From a checkpoint of a small image VQ-VAE: decoder norm batchnorm.
Rows from block 4 of the encoder of a small image VQ-VAE, named by matrix and row number. Rows with one number within an expert belong to one neuron, the router's apart. Each number is 128 + 32 x the weight over its row's rms, rounded and kept within 0 to 255. All counts start at 0. After the name is the row's rms in percent of the matrix's.
Before each expert's rows are labels from the 100 images, of 14976, where the router gives the expert most weight on average: "patch colour" is the nearest of a few named colours to the mean colour under the peak; "peak at" is the part of the image that holds the peak. Only what is clearly more common there than usual is listed. The data: crops of objects in photos (Visual Genome).
# router: router (encoder.blocks.4.mlp.router.weight, 8x160, trained with AdamW), inputs 0-159
# gate: expert gate (encoder.blocks.4.mlp.gate, 8x320x160), inputs 0-159
# up: expert up (encoder.blocks.4.mlp.up, 8x320x160), inputs 0-159
# down: expert down (encoder.blocks.4.mlp.down, 8x160x320, transposed), outputs 0-159

# expert 0
patch colour: brown
peak at: middle left
router.0 102 [135 110 166 106 104  97 158 170 149  93 101  96  93 143  95 157 152 131 150 126 150 207 158 166 133  70 129  85  97 135  79 173 120 137  93  74 177 187 139 106 204 145 195 152 131 164  75 141 196 113 112  99 149 122 115 131 185 107  85 131  84  82  93 125 166  90 145 176 155 109 145 194  89 113 167 139 101 120 132 141 189  92 102 119 107 176  62 123 148 141 128 170  86 176 131 101 108 125 143 135 121 156 164 140 148  81  76 150 118 108 133 169 128 158 122 174 149 154 139 101 146 127 139  69 115 138 103 117 123 154  70 139  79 116 121 122 109 148  86 172 128 124 109 166 141  79 110 119 113 160 118  67 158 145 108 103 194 160 101 115]
gate.1 143 [143 160 215 159 126 187 146  95 153 164 192  99 160 115 101  68 134  96 148 110  79 141 170 150  77 124 157  87  90  84 156 111 144 135 147 117 177 148 154 100 102 122 181 134 124 109 116 129 130 127 147 177 133 148 175  75 139  88 121 138 110 146  95  96 144 140 122 151 124 164  74  95 134 143 191  94  98 143 150 131 191  94 126 106  87 168 127  88 168 174 134 131 146 118 122 132 133  89 150 156  66 152 107 136 114  73 140 104 144 167 142 127  64 122  96 127 164 136 128 114 125 106 146 152 123 129 142 125 151 111 117 152 130 115  13 160 159  91 134  91 153 106  46 109  82 170  96 105  90  78 124  85  90  68 109 152 150  99  97 153]
up.1 139 [123  94  72 112 156 109 102  62 104 114 108 104 134 102 171 148 123 211 126 108 179 154 133 104 155 165  85 214 169 169 129 141 121 112  85 146  96 100 105 127  86 100  95 132 141 119 158 127 159 121 111  60  89 154 116 180 126 160 114 139 137  94 190 171 110 107 158 114 195 129 153 114 138 133  88 150 146 126 107  92  30 155 107 138 177  80 114 160 131 112 147 101 126 172 120 136 122 177 102  90 123  94 117 120 120 149  92 126 117  91 121 144 159 139 123 180  98  89 131 149  97 154 111  86 137 152 113 170 125 128 126 111 115 133 200  49 103 163 136 170  95 154 202 144 152  75 171 154 169 141 158 138 124 173 127 129  78 154 174 118]
down.1 140 [140 116 107 129  68 145 142 164  76 158 160  96 135 114  75 126 103 104 120  87 174 130 153 198  81 213  99 139 146  86 145 139  72 118 103 105 124 185  95 130 188 139 119 109 169 120 152 127 113 153 148 118 142 144 175 155 117  92 126 140 132 164  88 150 156 149 116 191 111 147 155 107 132 117  78 170 186 123  92 136 115 186 124 145  31 114 144 160 111 131 141 183 146 161 108 147 152  71 122 154 124  74 183 173  71  89 173 162 110 107 135 116 156 123 117 116 160 192 156 121 146 119 150  66 112  89 133 154 149 136 144  70 121 121  82 132 110  60 162  79 148  98  91 106 202 120 141  93 124 119 105 152 119 139 135 131 133 143 100 105]
gate.2 062 [122 131  78 131 152 122  79 163 116 133 140 155 167  32 150 165 126 146 134 192 128  92 130 159  93 192 106 144 113 158  84  93 128 119 130 128 163 135 143  70 112 135 142 115 100  85 142 181 133 199 131  85 181 121 106  87 155 144 132 135 147 138 119 182 129 121 150 114  65  53 127 113  77 118 136 166 139 121 108 169 125 149 202 164  92 150 156  84 124 123 142 150 111 156  70 177 138 137 143 132 127 102 158 119  78 137 122 164  99  97 153 147 102 107 116 172 120 196 185 176  89 132 116 146 132 135 151 159  71 132 100  95 132  99 188  71 109  59 146  37  92 149 140 151 130 118 115 161 128 103 163 164 174 102 136 115 117 133 142 117]
up.2 063 [149 184 151 104 137 152 143 123 116 150 146 130 170 119 165 129 152 160  97 116  87 151 102 147 142  79 124 144 125 140 111 104 110  92 128 105 119 160 114 141 197 136 155 145 188 115 128 173 103 138 148 106 105  89 111 117 172 104 104 146 123  60 144 107  94 126  93  71 128  80 126 114 178 149 184 105 152 181 135 180 104 164 130 144  86  77 215 141 114 125 188 149 121 107 139 217 119 107 148 135 129 120 106 118 214 128  79  99  70 151 153 110 124 153 158 153 103 180 140 149  96 110  87 167 113  86  99 147 144 139 131 153 123 154 112 140  84 126 154  64 101 175 187 141 110  95 124 144 112  87 134 100  25  93 152 129 112  65 158 147]
down.2 060 [106 106  77 129 130 126 162 129 147 185 151 139 119 148 100 132 142 127 130 124 127  73 120  84 164 142 149 134 129 114 153 127 138 167 164 158 106 136 125 131 186 165 147 133  79  81 114 134 140 105 112 149 196  89 145 106  69 101  96 134 104 129 149  99  90  69 113 147  58 201  85 115 109 153  90 131 125 112 126 198 154 118 147 101  99  98 173 121 151 109 176 155 137 156 153 103 110 151  86  52 127  99 103 165 139 149  93 142 108 127 137 153 163 157 178  73 113 149 174 132 112 104 154 163 128 167 186 132 155 120 170 159  42 115 154 138  13  98 116 119 144 133 133 107 240 140 141 157 118 104 110 135 170 111 103 122 120 102 136 162]
gate.3 062 [107 146 104 143 123 120 127 168 139 136  94 135 112  97  92 119 120 181  80 131 120 137  59 125 161 130 117 139 102  87 157 134 143 115 124 176  68 173 156 136  73 142 163 102 199 102  73 165 104  64 132  98 125 162  87 147 113 100 119 120 179 146 165 121 140  90 145 115  94  83 163 166 173 176 110 158 120 100 119 125 140 119 129 155 116 101  95 137 100 154 146 143 175 125 103 136  82 233 168 173 118  99  63 114  94 103  90 119 135 178 131 126 128 137 152  98 113 106 122 134 104  41 165 153 153 111  73  96 174  90 115 151 172 103 108 174  51 165 117 139 141 187 111 127  91 136  92 186 106 122 119 129 125  76 155 159 102 127 164  88]
up.3 050 [141 128  99  73 115 126 133 150 209  98  95  77 108 128 108 126 140 144 119  82 183 180 152 111 110 140  76 118 120 147 140 120  98 123  78 141 104 111 114 149 177 134 102 119 143 121 122 157 117 122 135 156 180 102 147 172 148  75 136 127 113 155 128 111 119 123 122 151  75 150 166 112 175 160 100 117 157  87 141 116  54 162 161 163 151  44 123 134 207 111 127 151 155 143 147 171  89 175 155 131 158 152  91 142  85 113  72 107 155 164 115 150 135 111 105  97 122 128 108 159 166 114 124 146 108 149 114 165 150  98 186 173 102 140  58 124 155 177  66 123  76 140 115 149 171 175 122 101 126 155 132  74  68  66  89 134 115 209  92  81]
down.3 060 [ 82 145 155 120 154 121 146 112  77  93 146  57 115 143  98 193 163 147  12 108 137 139  83 133  97 110  92 123 191 115 128 133  69 140 160  50  99  94 171 148 170 102 172 131  71 161 127 109  90 115 138 138 153 126 114 167 178 177 133 113 126  77  82  87 119  87 109 120  67 125 130 168 119 128 168 110  75 124 136 157 100 150 169 132 120  87 152 116  98 125 151 152 139 117 134 115 166 163 143 136 124 127 178 104 147 121 203  92 115 121 169  60 166 184 118 149 133 156 153 134 142 112 115 121 147 151 127 108 160 158 130 124 156 149 174  88  91 128 120 140 149 128 149 124 171 244 151 113 128 125 136 142 175 136 100 123 136 163 105 115]
gate.4 140 [125 168 133 141 204 158 102 130 131 172 160 144 161 141 114 158 177 137 144 187 119  94 107  76 152  60 118  73  78 175  48 177  98  73 160 108 101 142 136  81 129  95 184  88 135 148 134 133 143 126 189  75 152  91 101 117 188 126 121 167 212 112 106  86 129  76 170 126 100 166  90 115  76 152  80  73 119  78 109 129 164 130 142 127 120 166 137  94 118  67 167 101 122 139 121 112  94 125 153 149 134 154 143 114 117 148  94 125 201 139 145 106 139 172 136 118 105 121 117 155 143 148 157 161  63 137 123 175  91 131 130 110 173 117 132 185  91 123 119 152 118  99 155 146 139 116  98 143 137  94 114  94 165 112 152 102  95 167 159  96]
up.4 144 [131 144 147 179 170 155 150  95 134 179 159 132 166  97 144 130 152 120 134 161 129 116 140  61 119  63 111  85  72 136  28 169 111 116 150  96  87 154 120  78 147 145 146  99 117 156 175 127 133 110 187 101 164 103 102 127 154 108 126 143 241 144  99  83 133 110 109 122 113 169 104 122  29 177 114 116 118  78 131 160 175 145 132 135 153 149 104 123 120 100 182 125 110 133 139  98  69 142 155 147 108 116 143 149 125 131  65 136 190 146 131 148 138 176 111 149 128 102 109 159 128 113 134 161  57 125 138 198  97 127 163 123 165  86 138 158  94 112 130 163 113 118 160 167 158 129 112 137 102 129 103 104 196 114 116 101  67 133 170 117]
down.4 141 [155 157 112 141 103 141 113  94 117  96 132 157 139 193 105 151 126 151 104 148 103 127 112 170  75 255  89 176  93 103 181 121 158 156 134 148  75 108 119 146 142 123 105 174 117 106 102 142 102 125 166 145 107 159 119  75  99 137 106 130 179 163 128 131 118 100 149 101 176 149 144  97 255 112 121 106 141 120 186  95 124 184 183 153  95 129 131 106 148 165 187  93 128 105 139 134 149 155 116  99 110 124 145 108 124 141 133  85  63 147 151 144 151 156  86 108 136 137 146 129  97 103 127 110 147 108  97  94  79 139  81 135 145 132 129 140  81  71 139 148 126 123 132 137  62  73 150 118 157 140 129 111  74 127 128 190 121 148 187 152]

# expert 5
patch colour: black
peak at: top left
router.5 105 [128 120 170 169  88 123  91 105 143 148 104 152 100 132 180 178 131 133 127  91 143 108 140  98 143 172 123 114 121  99  50 148 124 128 106  37 202 130 155 129  67 154 134 129 146 178 165 142 151 113 101 166  69 130 102 123 148  97 183 134 133 118  78 102 114 168 139 184 156  89 136 102 161 109 159 154 108 160 170 110 105 143 155 114  85 102  72 162 152  52  61 162 121 178 122  83 130 157  81 116 115 153 101 190 162 130  95 178 153  93 143 129 142 107 127 131 149 151 136 152 163 121 139 205 117  82 139 135 144 130 148 140  92 117 139 160 149  67 112 147  83  54 159 113 108 117 105  88 114  84  85 121 158 138 146  79 106  79 136 122]
gate.1 148 [149 111 177 143  83  86 139 127 191 145 165 136 137 161 117 119 169  90 137 119  94 127 184  91 138 191  84 123 138 150 106 134 175 165 105 161 146  95  49 137  82 187 191 165 190  66 101 118 121  77  86 144 118 192 162  94 121 101 128  85 142 135  94 107 105 169 113 124 133 140 118 186 107 117 131 121 140 140 106 156  98 146 138 145 164  97  79 131 121 155  96 160 152 141 161  60 145 117 127 117 132 136 122 149 130 175 145 158  77 121 153 165 107 107 133 149 161  81 107 115 141  53  98 137 141 128  71 112 184 114  91 116 139 130  50 161 153 132 132 138 157 111  83 130 149  47 156  97  93 130  97 167 102 175 157  96 131 116  73 140]
up.1 137 [139 109 138 121 191 127 126  98 112 110 155 141 147 131 186 127 114 110 126  75  89  80  77 132 158  80 140 148 145 201 120 110  51  89 162 137 131 114 155 123 131 125  65  77 127  88 152 114 107 112 139 123 153  69  90  89  83 186 129 120 161 138 160 137 102 172 147 109 134 103  96 130 131 137 179 153 125 124 125 134 171  92 117 128  92 156 156  85 131 162 170 139  98 111 136 206 149 184  93 188 169 110 203 116 111 151  97 148 125 110 129 147 144 122 126 109 102 117  85  85 167 228 144 114  95 104 142  92  93 132 110 101 147 161 167 110  53 131 134 144  77 118 144  94  76 175 120 152 140 155 189 121 199 148 119 113 162 142 147 118]
down.1 137 [ 80 132 145 134  98 167 108 115 133 149 144 170 191 145  99 156  92 126 123 181 155 174 176 128 132 227 166 125 107 159 126 147 124 149 179 139 122 139 158 133 149 108  88 130 165 118  95 105 115 124 138 124 157 120 128 135 106 149 124 127 106 193 140 122 105 141  72 143 117  90 127 178 184 160 100 132 147 162  75  91  78 182 164 113 126  93 126 109 140 128 117 100 116 129  74 129 147 100 191 121 119  72  35 142  63 116 156 143 118 124 142 128  86  95 145  96 178  89 115 141 135  30 129 123 143 153 119 130 125 121 134 124 154 180  95 141 149  85 167  51 156 148 114 106 138  21 127 122 139 138 150 156  57 104 133 139 112 139 142 160]
gate.2 131 [108 150  76 121 139 114 157  47  75 154 145 164 127 104 102 117 155  48  89 166 156 158 121 141 113  67 114 157  69 172 100 149 123 174 142 105 137  72 124 144 169 142  87 184 108 159  98 133 153 135 127 107 167 196 129 136 108 119 168 124 110 229  98 121 103 130 150 152 101  72  87  89 113  92 178 133 116 141 118 167 119  99 150 142  60 104  98 130 120 151 150 151  97 161 156  81 136 154 172 109 137  98 120 121  88 100 153 121 136 176 102 113 113 123 139 110  91 141 129 104 128 112 122 189 132 180 134 117 147 134 118 161  89 112 199 146 110 120 111 179 114 142 124 126 108 167  88  98 134  98 107 104  87 127 149 143 197  97  30 124]
up.2 110 [197 132 168 126 131 112  64 222 147 117  93  86 120  90 138 157 128 240 170 120 117  70 131  81 153  82  74 115 142 104 137 141 156  61 104 106 110 157 121 112 135 124 144 110 113 131 117 125 154 135 128 116  73 116 113 137  85 104  95 119 119  52 144 138  96 141 106  95 147 152 176 174 114 122 117 179 172 112 200 139 106 112 151 107 148 110 135 150 132 155 115  64 113 101  98 171 131 133 121  89 111 130 119 167 171 158 135  97 193  94 193 144 112 151 117  82 172 132 146 161 133 130 106  77 128  94 121 125 153 147 100 114 153 102  78 112 177 151 148  98 133 171 128  89 183 139 146 139 157 165 156 150 148 140 124 128  89 153 168 201]
down.2 095 [ 63  94  80 153 165  84  69 133 141 113 137 114  80 117 190 166 116 101  94  84 139 132 115 154 194 147 133 124 188 191 106 173  83 126  97  96 131 160 168 120  72 159  58 141 142 123 139  75 152 134 115 109 112 175 137  89 135 138  74 114 112 130 125 119 153  90 127 113 109 124  63  95 157 169 173 115 130 134 129 117 130 166 183 123 132  87 107 165 107 136 103 150 103 181 152 143 122 104  91 101 101 146 127 165 144 110  61 170 117 131 133 122 104 105 146 128 138  59 155 103 153  81 105 194 167 126 139 101 121 115 138  93 127 175 100 108 112 112 123 130 151 128 135 176 210 165 143 161 125 102 161  42 136  94 100  88 128 100 137  60]
gate.3 156 [117  69 160 106 109 102 153 124 111  45  92 119 123 114 181 137 121 103 167 116 156 166 110 132 167 150 141  94 107 135 131 188 137 114 141 135 115 206 101 145 149 119 136 152 123 175 105 120 103 150 120 113  78 180  85 122 153 147 102 150  61 119 106 109 109 148 187 158 122  97  86 126 132 164 155 163 118 135 146 114 114 173 180  83 127 157 115 115  95  94 121 154 121 160 143 150 124 141  43 125 120  88 159 129  65 140 153 181 151 152 145 139  68 143 133  85 128 129 110 113 162 101 166 131  85  89 170 217 126 181 131 123 180 155 134 168  52  99  99 148  60 108 152 130 156  78 182  85 117 137 150 130 166 133 128  88 182 145  77 132]
up.3 151 [ 99 150 138 129 110  85 136 123 151 130 136 191  86 156 117 142 103 130 158 201 103 145  92 122 125  90 108 179 161 121 133  99 191 112 142 185 157 165 153 142  69 193 161 151 150 139 139  79 108 141 179  90 159 143 129 164 145 146  83 109  30 132  88  82 121 195 167 143 135 152 151 154 124  93 189 121 139 152 133 170 128 147 110  63 109 160 189  85 120 115 101  82 140 104 152 158 166 126 122 132  92 126 182 100  96 167  99 147 164 123 148 120 133 116 109 137  96 143 125 122 117  72 101 145 135  92  57 110 127 115 113 133 176 172  90 134 150  75 147  97 112 112 199 126  74 126 159 130 145 173  95 164 132 141 111 114 173  99  93 184]
down.3 135 [103 127  75 131 148  94 146  91  99 144 180  59 135 164 131  90 152 172  97 150 150 147 108 140  74 167 127 118 128 129 150 123 118 150 132  34  76 111 136 111 159 118 170 128 108  93 122 113 102 146 144 138 118 113 174 135 121 106 134 137 147 119  83 143 115 119 223 164 119  55  67 111 158 100 169 126 161 160  99 124 222 102 174 138 135 129  28 129 152 121 129  73 130 113 139 101 119 202 108  97 131  90  55  94 151 109 158 120 120 112 130 120 158 150 103 157 128 161  86  76  96 172 124 152 128 118 148 142 150 151 109 171 130 159 184 132 159 100 121 135 106 134 100  89 163  55 124 153 106 160  90 122 146 111 140 168 143 139  71 123]
gate.4 068 [171 151 123 150 107 176 133 122 108 135  99 146 168 109  85 125 163  85  98 137 107 140 123 107  97 127  90 144 146 129 151  87  97 151 161 155 100 149 100 151 183 137 128 109  86 133  69 140 115 161 137 101 189 191 158 124  94 148 118 121 146 121  98 106  79 136 104 100 127  97 145 152  42 195  71 155 118 152 113  66 147 139 171 138 129 141 118 144 132 144 119 104 119 145 167  92 206 160 176 165  95 109 151 153 169 127 143 162  90 161 148 121  98 180 129 175 148 141 176 141 124  79 130 145  86  34 163 154 123 117 116  85 146 129 115  99  82  99 163  96 149  90 138 164 134  54 154  79 117  88  97  89 147  93 191  87  90 141 139 179]
up.4 074 [119 126 149  93 105 113 174 114 120  70 150  93 109 154 163 139 119 113 124 142 148 157 132 120 121 162 195 138 133 133 102 126 165 117 118 145 127 186 139 140  93 149 129 149  94 174  65 126 109 147 132  87  91 113  88 108 178 183 107 151 112 150 182 129 108 141 153 155 114 116  69  99 148 150  81  91 138 158 169 150 196 102 155  91  67 176  84 117  99 133 192 200 136 144 141 110  84 154  62 124 174 141  85 128 123 170 127 120  52 144 123 141  92  83 133 124 102 157 150 122 158  30 137 111 116 123  97 113  79 133 105 156 140 191 115 197 112 118 117 128  93 111 139 111 130  61 106 112 164 136 147 139  58 128 105 116 182  84  98  96]
down.4 077 [162 132 100 126 134 168 124 139 145 117 142 156  65 183 142  91  97  59 139 146  94 112 104 129  78 143 174 137 102 120 167 112 194  78 165 126 103 102 124 175  59 128 131  91 134 125 149 126 133 136 118 131 174 116 124 170 175 111 129 107 140  54 130 184 149 154 128 131 193  99  99 121 111 145 141  94 149 136  94 127 188 173  94 126  67 150 156 170 138 157 167  64 107 138 192 150 184 177 129 140 128 103 112  88  74 114  55 104 129 137 178 109 175 124 118 127 117 130 124 120 132 144 118 120 124 188 149  94 215 137 106 125 161 122  90 148 130 126 121 156 139 114 129  97 125  17 152 163 167 190 127 117 130 112 131 139  96 161 119 160]

# expert 3
patch colour: white
peak at: top right; top left
router.3 098 [139 155  88 113 211 126 115  70  76 104 204 143 169  88 155  74 124  87  97 169 130 126 102 144 110 110 132 147 188 123 103 125 103 101 120 176 104 117 150 150 118 102 125 162 128 150 162 113  78 160 134  97  99 202 176 224  90 157  97 159 105 145 152 132 137 174 143  91 111 118  97 159 146 122  85  94 140 130 105 158 116 185  84 125 158 128 137 108  61 111  99  71 167  99 112 124  91 121 122 120 135 103 153 119 126 102 131 179 158 125 181 101 126 116 109 110  73 126 136 134 160 187 110  78 133 139  86 114 173 145  92 156 143 184 162 107  89 147 170  96 121 157 109 134  95  98 138 147 126 128 170 161 128 162 141 206  98 179 169 112]
gate.1 054 [107 113 110 132 148 174 147 124 144 181 101 121 173 109 181 115 115 118 158 173  98 135 161 112 133 104 145  91 154 219 148 131 129 133 128 152 107 150 109 141 105 145 162 131 207 131  73 109 146 146 115 106 101 160 157 168 131 149 104  65 172 143 117 161  73 113  94 134 141 151  92 142  85 141 104 111 129 131  68 108 130 191 137  98  76 176 123 187  98 138 189 129 107 136 128 115 142 147 154 143 175 129 148 188  66 180 135 145 174 154  83 150 116 141 134 155 133  92 114  61 167 117 138 159  69  62 117 129 115 100 133  88  98 140 121  31 126 117 124 101  84 142 108 161 124  95 144 101 148 100  95 139  91 146  79 154 220 132 155 127]
up.1 058 [145 119 107 123 120 109 113 118 136 106 128 117 113 136  88 113 124 180 104 179 128 153 127 121 185  99 163 116 102  99 167 120 130 162 120 152 109 125  61 194  89 166 190 146 211 119 111 104 180 143 158  92 178 134 145  79 168 149 136 110 125  85 156  92 119  86 112 180  65 124 102 157 139 157  81 113 147 126 153 112  63 140 111 162 192 163 158 117 112 167 134 102 109 131 144  85 116 106 136 141 157 117 112 212 170 148  97 140 176 124 177 135 145 126 134 131 131 146 106  70 146  82 115 133 153 143  66 105  93 115 171 122 144 153  61  22 128  98 106 177 137 103 132 136 122 173  97 156 126 134  75 148 121 153 138 143 120  57 170 151]
down.1 062 [134 103 117 104 128  85 129  98  89  98 103 171  78  85 140 150 198  21  76 111 119 125 115 143 179  58 195 132 114 232 121 120 142 174 106 106 101 205 108 158 158 118 172  91 136 121 132 150 108 130  95 110 126 169 151 100 157 158 181 155  84 157 111 125 144 146 115 117 116 158 137 113 180 169 148 127 107 128 140 170 104 141  93 146 136  99 165 113 145 109 169 136 123 133 131 126 169  77 172 129 128  77 196 154 175 100 115 133 143 137  91 125 135 153 142 140 170 135  98 131 118 174 144 172 140 165 154  97 167 128 193 119 124 144 182 129 187 130 111 102 132 117 105 116  40  93 121 135 112 106 111 132  79 103 152 107 142 166 149 114]
gate.2 112 [ 70 117 101 145 108 100 189 125 101 160 117 115  86 146 146 164 143  77  82 114  96 142  99 170  84 198 255 149 112 141 136 104 155 136 125  99 135  70 110 107 164 173 164 119  44 120 173 146 133 113  88 124 154  69 150 102 140 113 142 110 143  74 118 118 137  66 133 117  93 181 124 159 178 117 100 114 117 143  27 132 144 141 195 123 135 107  96 119 133 133 101 144 131 111 150 166 167 126 177 110  80 142 172 126 105 181  91 152 128 115 106 126 137 124 142 126 106 134 139 151 133  61 143 137 129 132 149 162  82 124 138 165 118 125 118 103 115 117  83 165 135 126  99 128 127 126  48 116 145 146 170 151 124 148 104 137 101  72 119 147]
up.2 107 [ 66 110 168 132  76 108 161 132  80 131 104 123  47 162 157 179 145  51  86 109  93 148 143 161  86 185 200 117 111 141 128 114 154 146 128 108 137  96 111 116 164 146 164 130  79 122 192 118 150 104 112 106 125  45 159 105 140 115  87 119 130  97 152  89 173  73 109 117 125 209 139 146 180  93  74 141 158 152  95 148  93 134 176 173 120 102 123 120 116 117  82 133 158 107 136 198 123 102 122  98 101 120 165 140 147 193  95  96 135 130 130 131 155 131 144 123 103 187 120 161 106  94 159  78 145 124 165  96  95  99 163 130  88 131 127 104 104 140 137 159 126 138 143 116 158  95  67  96 181 117 161 167 121 147  89 155 122  64 107 139]
down.2 103 [140  96 216 141 145 157 125 183  52 129 134 147 164 136 124 130 171 183  97 158 151 115 101 121 113 172  72 123 139 158 152 111  76 184 123  83  89 113 159 179 131 116 132  99 180 112 146  85 129 106 147 122 121 130 113 156 143 122 134 115 167 138 104 145  83 164 171 118 130  90 154 144 132 145   4 101 119 138 145  84 100  85 168 135 100 122  92 137 141 184 132 187  91  84 145 133 118 120 143  78 149 105 142 124 137 115 159 106 164 145  71 110 133 135 133 102  86  39 131 184 171 116 141 102 128 121 153 103 168 144 145 152 102 112 143 143 214 115 148 150  90 155 136 137 106 202 132 139 105 148 138 117 107 132  69  84 131 112  83 158]
gate.3 162 [153 120 177  69  74 169 156 174  79 116 102 152 188 103  96 100 103  84 134 112 112 157 107 125 167 107 164  76  83 159 107 138 112 122 131  80 151 154  67 136 181 130 115 145 123 139 148 174 105 146 108 107 121 183 108 149 172  87 123 113 151 135 132 129 198 123  93 154 114  75 129 114  83 169  76  93 100 149 176 110  89 148  85 201 103  95 160 150 147 132 110 102 175 152 110 139 175  97 134 158 144 104 182 153 134 123 153 130  92 102 140 123 129 120 167 139 140 118 185 152 151 144 152 202 117  87 104 117  62  96 175 149 110  99 128 144 123 138 147 151 151 119  57  73 156 120 127  84  87 108 194 144  74 164 126 106  85 132 106 172]
up.3 146 [149 120 110 111  91 110 135  87  80 156 161 159 136  98 128 154 139 111 114 160  86 167  94 126  81 101 135 109  98 136 142 174  85 123 138  72  89 136  66  86 122 141 125 150 129 140 151 173 124 118  93  92 133 120 145 149 185 161 147 157 217 151 175 130 158 163 127 127 106 155  79 124 107 150  31 100 120 149 137 173  79 170 120 179 137 161  69 153 159 160 145 114 243 130  98 113 148 133 133 115 163 144  95 136  49 143 157 128 146  91  97 150 144 159 154 152 141  79 156 161 124 125 130 153 149 115  99 107  97 113 161  92 115 130 109 111  85 141 139 128 203 144 108 125 121 178 113 109 122 111 189 144 126  79  97 134  39 110 149 109]
down.3 152 [174 113  86 113  82 137 162 112 140 110 143 157 138 136 156 129  94 176 167 178 162  98 130 147  77 150 143 109 123 119 135 102 197 120 131 147 118 210 140  90 199 121 147 134 113 109 130 131 103 146 122 144  76  89 113 138 107 124 121 155 114  51  86 101  79 149 143  87 139 150 136  89  83  99  90 131  88 139 153 125 135 181 142  92 194 138 111 119 125 134 152 163 130 108 152 116 170 143 132 149 125  55 113 109 107 148 150 116 114 118 125 110 147 203 103  94 157 196 164 116 107 143 134 173  92 155 141 130  94 122 105 159 114 141  68 140 242  96 134 164 113 117 159  90  90 132 145 142 135 133 117 128 228 160 169 112 106  82 198 148]
gate.4 137 [ 58 129 135 111 183 136 158  96 110  75 136  95 151 121 121 111 133 167 176 115  63 137 114 115 147  21 189 135 114 152 125 117 102 113 167 161  82 138 100 131 180 100 111 166  36 134  93 104 157 180 135  80 134 136 114 169  92 134 143  99 167 176 124  94 180 141  75 144 136  95 138 143 112 122  98 150 106 128 125 101 133 133 129 127 124 174 110 141 116 127 125 118 164 102  97 190 212 111 107 188 122 137 137  99  39 137 144 147 140 136 132 125 103 141 161 137 136 118 115  96 127 109 151 100 108  99  35 153 164 133 128 149 126 152  84  94 177 111 131 143  60 133 106  93 134  96 149  92 126  98 210 156 136 132 151 118 155 145 165 121]
up.4 131 [170 115 118 151 113 108 102 144 157 135 125 161 116 126 135 144 132 105 153 105 167 116 143 128 134 229 120 100 151 115 129 145 141 146 102  86 132 137 119 126  54 178 126  97 240 122 153 121 134  76 111 175 103 138 150 110 177  92 103 142  98  55 115 135  78 122 156 138 120 181 162 149 139 151 133 105 145 118  85 160 138 134 108 120 185  83 132 123 140 118 137 110 112 165 147  36  72 182 143  15 152 125  86 143 180 125 113 133 150 123 167  93 148 136 107 139 133 125 124 147 145 159 121 157 122 125 191  77 138 115 127 114 139  89 144 184 118 135  98 123 169  61 115 156 105 202 126 137  82 143  59 118 139 143  96 130 145 135  85  98]
down.4 132 [ 87 139 133 146 118 116 146  58 182 116 121  55 112 123 145 158 118 144 134 190  93 121 128 158  73  32 251 122 121 133  90 120 141 109 112 163 107 146 154  84 217 130 182  94 112 150 110 164 134 147 128 141 120 159 145 179  71 165 123 133 117 233 142 152 147 149 116  88 171 128  81 123 140 109 146 124 118 155  83 118 125 142 132 143 132 141 119 117 131 164  94 146 109 105 126 182 174 106 143 247 128  94 137 170  98 124 131 114 141 143 122  96 111 105 114 134 148  93 154 130 123  94 134 173 117 106 118 184  97 142 181 146 111 102  94 114 169 141 149 123 134 144 139  77 107 105 102 135 124 137 145 149 106  90 139 166 106 119 140 111]